A small model that answers yes/no questions on an image's attributes, trained from scratch: encoder norm batchnorm, 50862 training examples.
Rows from block 4 of the image encoder of a small model that answers yes/no questions on an image's attributes, named by matrix and row number. Rows with one number belong to one channel. Each number is 128 + 32 x the weight over its row's rms, rounded and kept within 0 to 255. All counts start at 0. Numbers have three digits each.
After each channel's rows are labels from the 100 images, of 14848, where the channel reaches its highest value: "patch colour" is the nearest of a few named colours to the mean colour under the peak. Only what is clearly more common there than usual is listed. The data: regions of photos with short descriptions (Visual Genome). In brackets: how many of the 100.
# sq0: squeeze pointwise conv (encoder.blocks.4.sq.0.weight, 40x96x1x1), inputs 0-95
# e10: expand pointwise conv (encoder.blocks.4.e1.0.weight, 80x40x1x1, transposed), outputs 0-79
# e30: expand 3x3 conv (encoder.blocks.4.e3.0.weight, 80x40x3x3, transposed, each kernel summed), outputs 0-79

sq0.1:132160078164166100109120130166135100085130147089098126113191141058094102146093096107124152097137170095110099112136120074051102101120082122131143143136044056113147117118072078097122141106066141134123114133155119108115174215114143092103137124183054122117118111120098109133157101137142133148
e10.1:125120073189099163105132118130148115119138111106158163125167082096205097134121133156066129114132081166167098137136180187169169122105185174110124113097121131178054125159130140127144129106170148205150145123124089175142072108117115152122131170
e30.1:117122171103138104209164105087079092124118147163130116117101140152126199163134121087130149085091096180121100041136137114175162159118133124127079172150123151112175158139092145139096160133118133137159126118093138127157047075119077137131196119
patch colour: white (32)

sq0.34:149122096106128128090096126112166096126099157125172207201140131106137115130154045188148160140159123162138127095125077091164133149122120135170119130174099153124128110141136141153140142216094161160137122107103100098099135126151121072174095107114120132100164149158101041054107157099147166174
e10.34:100141136170114151083108144195127164118090174146154108127131147143110149158124129206091114152082066162165150174136172107151124095141195079121195168121097100105128159126157157150079097117128152112164111101172139105116174116172151167074152087
e30.34:099137194176101126102112099126140108139193129137154206080128122123163175120114121109168138115104144089137138169074079087086212123171134132104112142100122119090165150121137087104156151094124151080168178139140103101141101173133106052094126099
patch colour: black (81)

sq0.8:114143141147144111144125146116106139147141127167143154120093120120121087116104139113103128146082131117127121133137093128135151106136108095109116146094112119121049071135139139149119099131127018195108090074142031043158137099169094119118072109141130084080131130134138075139083085137090072057
e10.8:119099104124110091094184110105123116101208092071106126140095138152069086142159120113072098079143185157133160158125118074074172098147147083102182171203138190104132131172120134104142133082142107130110169125150138106100108133091111097128136127
e30.8:085134093106108114152108113106156167103214136098104087131131103083082079132118149096102131141125151118136181133086143139082120146170137100131112104127183108106134151154160073108078081106088170053105066146132122147112127179127132132060090069
patch colour: white (35)

sq0.27:136150144100158132101074127164158132108132125114154149083157154103115153154148132098082099155125153161146127130133112146085138072151067164098194169189152115196187108079120148057078099180143136106100094182173124171112132174118121092142155102129106058100153109097140104105123140146130182183
e10.27:116170098105151146088080157156129081103099116135114144144090103116161104120140128135091163118105142077102104101105139150141105079192169080160113086146152163142140107205152080098147106159158218176142118121092137147178116084098116143080108189
e30.27:151092093138126104125138104112123087139160159138116150142133137127106170177135124135160150102045111103079055129054039139137111144169184105089165164106138150128117124163087170152149167111133108128145177116088110130176063100125090109116178155
patch colour: white (37)

sq0.6:141078119125094166148121094138134158130155142102102123094190168156177161141128080125163106107163178153118060159087160166167108152080158088064131112135157115145159124146105096144156112125198173101176068143117080134136166132161111143139100105130115092147101186117118149122191154197089075125
e10.6:142108103149074187171160138132085086094134141098113130077116119050116130153175125106135107137069122121125126144118154110113097143101118163161093108072105052159135158135128026114130157135145126110051140104097148123115154140087073122177096132
e30.6:240091134087109127115129097106085113097094141089103151100058110132116108124072140121130097102124086120082099093123138162092124164126114155142108093075112059174157116106131143120137085106113188153091161098103110065132107069101144149117115150
patch colour: black (59)

sq0.18:124156136102093091115127084110128105112143091095115093129106121128129097159109095114092101134079181111091093139081157157116129136158079114079106106128131089161172130121122142139097140073114119076170171133219067151095103162110159172181131093098060170092124116114169076084144098051127156127
e10.18:097102133156121087107101136126163121124126138137173138105071094128136116147064162108148111102097081198206117100082091160136178146169092105141103107137134081127122170130124078185150141115132087175157180124114144192123072113154102085104182145
e30.18:121115150097122109081122137129100128166132086165103191087149119159128107111110156192141127092180211088129108095128084128139159089105146116176120121154165132159113113053141135146102114075085182116144142108153113127157169065069084097114153178
patch colour: white (32)

sq0.29:114110092138111100195133079137106127136090143104111114121164034059170126140124140120122178162145139124150156176175112167121120046147118102101103145190119136135135108163183128109100114076134106147178129115087087156102226147157172160145112133123116116114091128138098145079147145158124129192
e10.29:182133096147058150119094137154113208137112173091165118124120150172153143147081124122148139127143127119094165119106021090175110129115144138148120208097168149092121121175115121112123190153101121103090164111121135119100114110095125189165091155
e30.29:169106114140108152111118150188109199127136167165106118112155142126087149117118134145086120131089214110101095133094084157065150110096157126120157114138198161114111133121110137149136066089119093094160135107073109073202082141182099111130165116
patch colour: black (54)

sq0.17:141182136164168095114091142147153129165138095177187096116099100115113116142080189137129129127117116133083155122182120092095113114129132105117129160104085099090136127152103170096155185122099075107113105156169164086138115136114096099209150042152129128153132097174069150120177202080157144108
e10.17:069124129158161111115119115120155095172146142132138127217127094126145114125092178135175202075129136161162150117127133078075079125140124092067094127130146150100057145101189134152084135117166125117205154151150114112144107105154091120111176100
e30.17:113116096136092133078093156139179112144134091114176067162161078082108114111092135119181158133093127180175113074157158171144145150091120065148135098087116198072152102093160107109128150146107113100141103116097136145116170163153106177160155184
patch colour: white (62)

sq0.30:178088134126057115101143115106104097128070092130143100142177120132106120144101118168127123124155093099135107147093114139158076092124169088105114131093127123199096127118177194133077158158101087157138137169105138103155189128097130084148130122105056142231086148139154126118135122129086053145
e10.30:122082165154097138155112142157152141123095114078149089136140104176147133110098149163087100122109099165119115079129212131102117175100155168102131135092152150166121149097188085095135197160113108124119143097198100107075086055147132166174133106
e30.30:141142124096105113113059149169104112135094137107118118134099120076144153164147176135192169078174103161161134043148110128066141136106134112188167136132127111176165120084095077102150107158157128147118089066125117094179089073112140106163154112
patch colour: black (97)