Weights of a small model that answers yes/no questions on an image's attributes: 50862 training examples, 32.7 epochs.
Rows from block 7 of the image encoder of a small model that answers yes/no questions on an image's attributes, named by matrix and row number. Rows with one number belong to one channel. Each number is 500 + 50 x the weight over its row's rms, rounded and kept within 0 to 999. All counts start at 0. Numbers have three digits each.
Before each channel's rows are labels from the 100 images, of 14848, where the channel reaches its highest value: "place" is the part of the image that holds the peak. Only what is clearly more common there than usual is listed. The data: regions of photos with short descriptions (Visual Genome).
# sq0: squeeze pointwise conv (encoder.blocks.7.sq.0.weight, 40x160x1x1), inputs 0-159
# e10: expand pointwise conv (encoder.blocks.7.e1.0.weight, 80x40x1x1, transposed), outputs 0-79
# e30: expand 3x3 conv (encoder.blocks.7.e3.0.weight, 80x40x3x3, transposed, each kernel summed), outputs 0-79

place: middle left
sq0.4:474466407575477425506443476506386561467432469489512558527536431501457522441539555452517524386501484444525489568528483544502518499467481556552541516591545539481524541475484538482517505457541545493539560478512497500448525499510457453458579555394482472391444498569377464469490538429540572480513475586491568495513421545490548414548501607488516523429407473426560541525612465523558595538507543524430589530468465470597543446561528481459557437500500552514596492548546390514437508527522484
e10.4:555507501622521649438583576603483461450475465515534464481526475504548460461477483501503465523522517459526504488445600452473437514508492403421467544368491492534492489470434434491405479481499467546410489498472399502464518503429506450480534510
e30.4:493507465577525415504515485475519543481485678438563411562451495604512480524515548484493538497477467420497490445463431450514517501478454629565457499562489500518515467515431433516504557528543490465465457511461437595507501514525454378528484420

place: bottom centre
sq0.10:600510466469480484460547513472529517464560482490482447510656485525558473490516491471568417482485473432529599461512516507436559449447437504462586505480464558538509526403547494421544471488473460547590480569528449468578462513484531492471550571454507569495629534557557491540479463498557459454539577564614523554496489444563464578459497422453512431510515506585492456470402523555443509425668511384558546550473526484501515517502510519472514507530549574500408526490463542423561511529488543
e10.10:515552511422569532424591555527524457502502421556494492421523463536514505618522457497446509462648495454481549475492501412508475494557493478495388408528483526480493421474543509480550460619573461412546493473495511484410519474433473475534488479
e30.10:403606502533459501499501523463452464568514604513598410498560466469508556480435453559495538491493490451443482402536494583447579458447504544502522482459437471457467448536516461477511424494518426418529437406459420441507501469530459482466482393

place: bottom centre
sq0.8:559545536499487493557472572501462535502561458507446465501546446499633496487423472516583537486490437451504450524452520423479448441509508557403485484467487553520502532524529497469483563488535470479471498537478509466628482415482551483581502458547464491571559437532534540507476488564595522511473546522518560514503613489490544532422510480477441458560534482599474504517491560583393502484520486621546457507462461484523455610436476472508625599512544532547544460545434593532550639597539587
e10.8:456465435428479494485492572521411438457500534545457418484516446408539523461496521527507488499473467447477456472431427493535473493498496413504560487468480451393509508436492612477388515567568512435489414486580558450539576416440459493409520496
e30.8:461605521530435472540480416515494472486539550507540442457532491499557513461448457577563610469480497468449462466480445483493497521404465524505483552478452405480490434503506444598514427403498451346614488458477499431490468480436502510480458446

place: top centre
sq0.16:498431532488488464480576470550589492564501504489476531510506565502553484528536538492476466562520468500486560505466434493446514549528431480454452539476472448497542472483469495491526509496535502510500456467481490523523482445444435483543492474540445538447684544429518546536456523638634530488449451409556523697405613442491457411462501435562473579472480510413570490522506424431422442509500491434501393457443494482551503577487504473595466459502502469546471439498464471487539535438493540
e10.16:528573466512463552453390515469545461545507571503585503488543492474457538504578480503420489480581521509495660487446452551412406471484479514494508519514490633457446419452467517481538484418494500500479478529511443534483562464399448475452534424
e30.16:540457485512576449517476481451489592477499525558496484555525405448436510538407432508554546531560419415484534463568473516401530454465507449532465587496536506542539440413498524488622464545494456532574544540487487514463507369528508491525550591

place: bottom centre
sq0.9:412460527543529591533448462540478479502466477437509637575473493482531442437431526448507452465488422491508475484472368461513567562472418492526490570559460537479529453462462521491517479625465467475470508455544572553483549500600482586488512519507459479444462624474421550464479454414443504464499585458508494510399531520465463477438533478499478346512471429515467571585394501480537479457444468479518523440471537470448613475439503446533490407458533429487470512544511486458485493565544566
e10.9:608440483475470548490495476481520463620510470592455508589445480500472493486417591529416563510430560456480489491575587435416468562551569504445464533476484508560496483471419476536427527521438587489506501541445525498523461429559475480548433446
e30.9:547473453487575540598455449503448522535478518431638412549538548559444486432453559631448552547499542555499577451499446508467508506460458584506427519559560574447517480494550518459478541437462545441480473491540470503553598499549511542505487495

place: top centre
sq0.18:474467433545527438434474465569611520490483473423489539447493488475538497516499456503450452606509543506474518487503479500519550495513526449429462491443423534633535465492495519512481513490505501625485513494568506483480478428509475475429472508506615559434563470502480474495612488542464528534466427426519421562466467538538483462542434487427444422514554562457485495452393504525500513495495584403559471527529612527560563542459464551624390546497626518652503498510512461505449496420499499
e10.18:496534440460507467566502519549574445482485519476592466386475508550508402504422510539444538483564551500450522509522460396588563540540433407518397533489443550574596522482455527434477599507476408506437476547473448510480527529526507488467532541
e30.18:472548503495460529515575585406485605493566504510497449466410483359482515515504514470504467528553544557509594489444478443515565493532581460568637466470495451556509483557571516502440434551490475416507494556524602488535467473507493479506584484

place: middle left; top left
sq0.29:491564507459447541472535527433451516517543517438503467521596502516467476474565561483541591464499505516452488536433466576539538488547484526583484519497557497472472464507451488516502507495488605427506498499533512506551516465507512496539514458631472509490530504478458564620432491491498479483568477556627529494463476455601523413443477528501516485488452477517460488536410602603404503445568548438450547564503447395494485500448463447590477512419456517426500512541443536430493701556527387
e10.29:560426486500449509471528576556439546538531486560451433423445492480425576458477493528569565521457453432471487463441566512434574456577478435505402474525454484460488524504483435482537462562511448561481456501487605487575533449469448625522586492
e30.29:565488448495509545506476450506544460532596527549485453562597410440441512554463539486536603565560413406469562467442454561490547526536503544535434498515485515454503545485528595473571492425518470528509496499408423514512502576446423500406510441

place: top centre
sq0.2:490530465401576492541478424517503521489434480437414544518504478512462457484478476548426436604531487599474482430484434482464522483512484506490525495404492479547511423491492488417452572554492464524447530524506431477482499484473620559476479543630516522767472499474444545546592470496496513528560588474519432530476537517533494488502396452502563572469462507511455470486506516481486438488406488499503577522528558551463476519510517512467491575485459484445526468467478451619463601522527461
e10.2:487483454479451432401455479543434435545587531478548410458500527528516469529448447463434385498529447426526522523504489438616448478522514457434500477508461481437578415478428496429551495421514533526476494462462510517417429606537554451507451480
e30.2:491498484436468531532434578540448546502484453489524511516432450418625423465565554523472400528478554472503441511574516566523496470558521544516658488458493492546486508525532441486450532399446545579511449506601507493537469507504549572538575466