{
  "dataset": "regions of photos with short descriptions (Visual Genome)",
  "image_size": 24,
  "crop_scale_min": 0.7,
  "horizontal_flip": true,
  "fusion_encoder_fused_qkv": true,
  "fusion_encoder_positions": "rope",
  "optimizer": "normuon",
  "orthogonalizer": "polar_express",
  "adamw_lr_other_params": 0.0029,
  "max_grad_norm": 5.0
}
Rows from block 5 of the image encoder, named by matrix and row number. Rows with one number belong to one channel. Each number is 500 + 50 x the weight over its row's rms, rounded and kept within 0 to 999. All counts start at 0. Numbers have three digits each. After the name is the row's rms in percent of the matrix's.
# sq0: squeeze pointwise conv (encoder.blocks.5.sq.0.weight, 40x160x1x1), inputs 0-79
# e10: expand pointwise conv (encoder.blocks.5.e1.0.weight, 80x40x1x1, transposed), outputs 0-79
# e30: expand 3x3 conv (encoder.blocks.5.e3.0.weight, 80x40x3x3, transposed), outputs 0-11, a 3x3 kernel for each
sq0.18 101:499523498396505552433450491538475462464488485525458529478460535444558480489516412420526482549531554441463435437520492472498486516519513524498492440373524450416505465516564536487465524546417556445461493509451532475418498505527508570460397433
e10.18 083:487553547446433554523532443424508383467444429493565483449541476414490517463497463549461483484555591473478399507594469578480503502463509531452507556513588582459593502557449460522547457467515544498439518512490552469526503442446585392440456494
e30.18 084:431512588525536615587490537480479541487478512567479589529573444550434454485506470504475537520423516531437403499520486516512460492470553464481453524563537529560585493473609480515532585500469520521577583485489445433518460562534444567596561593504502422462541472422487501488494484418468411433482451466492513493582612479534541515
sq0.19 103:553476534545497536466472500487498596482500530492491458432574546610475531577538440593382442450487399534485578565462618418520485444477620479477492523556481485553500569510518535410509524457434473464485480420571523453414602491501549499457560482
e10.19 134:479448475438440582453460423584531525548449473388569545441606453487416469478479510541461473493538514569444487482484604455475488535508446498482474476495544444481480538502534494447616472496554525585647538482527458519530428489563460481526508440
e30.19 123:411519516430434438538448454522598450472471539472512486578533575581400451530477498566565509620553499495610484505479576525506510493569473436441433452446533543548584517534441541457556539504535588512419444492547507515619576560526475534528458520502421580537449569530478542474539459492478501550442514486445438455461416546496409472
sq0.20 098:417512472478481501461448541463427467441513430447503543492501424518372516483525606422446516513489448489532481571488556470330494457405466429504499502405487510449580416424525522543503502455509481463513491609483498483591542440458488486505521473
e10.20 096:451538509492550492522533526491519483522361457498460549555467577500534517454492469399482511425468392498554551404459459466456523457572446426584574499496506484531456421502501513481547410428444492502471489579456400460588532481565585485505470510
e30.20 091:402493455511465453447506431475480469392504508555529542419553502463552387436541445369452441501496477424542439520490442590589509464527473490515464484504553379412511406492513413533425492428464410478449536455568539591598530525539455475486367484450422498532408414456477490476431477489576550612508521509608552553563525529456444489
sq0.21 099:456503476458503514508477563477551494545575475521525490512515593421512537468488511432496476493398497469606469524529513604544544508563440519441593496566520501581411522517487497517511554487497482525567616437452461496533486495503526510546452596
e10.21 096:458523465570603543489478495591567442503495536403394526452536502563478537513479525541489488487521439584534491551542474483499584465517651482489530483465473502548546477476462453503504499695493433522530446589551492514534495518471444512492484463
e30.21 100:437513468442540614407638643517495522517529456541459517520509366501506447496524513493420510432472508458431534510468458433528540515595469483502492445580502507559504477567467529602534468544584493467476576488521514404489557531415538438576453425498472504541489521556413416452430511374471538526518531538529487559521420468448456490
sq0.22 095:459505511478513369555488498469481554515492461517555456595407540438547525427437682545537600478531472494522526475461492600499393494509509467443508412457555558499478529454478466491484450486534556542596461480461429499691514453476479500466548483
e10.22 104:494513544564551493567491469468458555448484629447511513424512548552485441530466484538452573550587511413559420530532508527473519548545432498517550629475422426425478533518408503596504519441449521500445433440515525534515490477533591483448490523
e30.22 084:439415450609491575526546462476507429407464466539445523521550554540516428450512527409464538443484579483579337530493417513467494483449412442591494546415477501464467504556492575546479533556456493472429549467534453516464429443588538534451557529457523496435486476386572546514514512465487523472429481498483464507534494513412447458
sq0.23 094:495605473468504503534598533563514464562501587433470489470451526490423566479511501457417507531524511494473519465567396512472440556451422529586525656443512537438457544454508486531466522525552385458486461507500532426479524512539573483483509475
e10.23 096:475432507477501397469497581478521547503461404503462537464483479533480556429548554488463522407453389457482550540523496443561570584522431552476547491590457482505572507508439591452525483470598522486536557474537495443449499506591456550541394482
e30.23 099:513483467503481543472422502516477635431565580505564467417459635462556526470523467509446428551470388517442498457518557556449437507412471467438460459479513478486535436466529426450453557534470522551576574456448569407458541452477538436413509423410485441415545442541416476547422444470425488447490458510573541510453487452486476569
sq0.24 101:548449465543463561532532488485524482516497546522452512510429510543473490510441521522471445517524517454477539501487425513516464520530449481578423519577479525488560495429456414462512490507469539526518466484484583540456599489457580452434529478
e10.24 091:519435634464510445515565454508591495470483521549550569393457449558535499480565459476536490416532494490525526512498534535553451500430481443449462500551446469551539482495465467446554443506464564526483661465591482468522491471456568454475395470
e30.24 095:512512423515530499580488556456413501491464451438543568518414452561462582444426484476399514595528464563513540527485496530433485578462573486505392569567503526524510480463479473422523483549483467447532463428498475460534397494534561524546586530413596519523570530486585540556524487610430469444405535402432406440524529521494504515
sq0.25 104:531501499457491443463535488568547515445590530514443445591428466518542495554478556449465456512445518544507567503532429469506458505538491386550547606646517585432454460500492547446466393509540491461544548470525518453562586453522537436448485486
e10.25 099:485446464532529472547476515437522547408514488503580607502462516509561525489511500589490580441480504439495459480483501536414481551482581569565543499508478491462442524674433502529499406588510483516495445501546435513549564589455419453452509525
e30.25 107:545510431493534489426567553508492555402491514476488484495530571527505514473529543460488491528534548535448515487506467532483434501456419505442473504487384510474431526600553480575530638608492462467433535552445494508417532461529478495523456544447422445521519435423531523544444471524500517553444470531572562546478513534506537497
sq0.26 103:435495554478574485589509494451530536563488511617466500584572475561534515536480563456531529584566542471420549547555509510454507476520475468555469454472506513518525445461508536525558465529516486510568491554507519406583445569536529525512525538
e10.26 091:553546502489481563426478568524538625518506535517483597564570555494511488470523567501396545537498502483561477486531486546556483459510477480493527575567609543555587512613445440483478513385499491519449535478496455438446452411421507480483536558
e30.26 109:508503476458467541459539515567454575431530467482522634540478466449591473506490580549471426516580519554607486535535553437522409384496450435542516484444524447526572472486497462551460592568496525497536569402407553469472526458489555481386497520523503446502508436538456467448439483512459501456438548485432517463426539484414417523
sq0.27 094:475484422487507447476510520456518546526584478498443477503470487563535497498474460569525511447480505541604494534479572518463613480511541462439623487574636541538512487529515569455466455492456502542477649475560522454428436463473520483462507567
e10.27 123:514472515540542549521454513493594445608521464524501511516553510550541538456535446514463481505409519505512441505552452475473598435490512497536445506553469486483569437406446537507585520492569595565450468476536531610632506523481508504640497541
e30.27 090:503552467485506612393642622470513436510534486486551567535501459513469471491446517512451515450524514454412566438462432499537515558523432559564540538585528444550478543542447603639541511571545520404468511520519534482425518517419476519602482492495481557532492513468426401430413527425492535494474520518500448475530448476457526563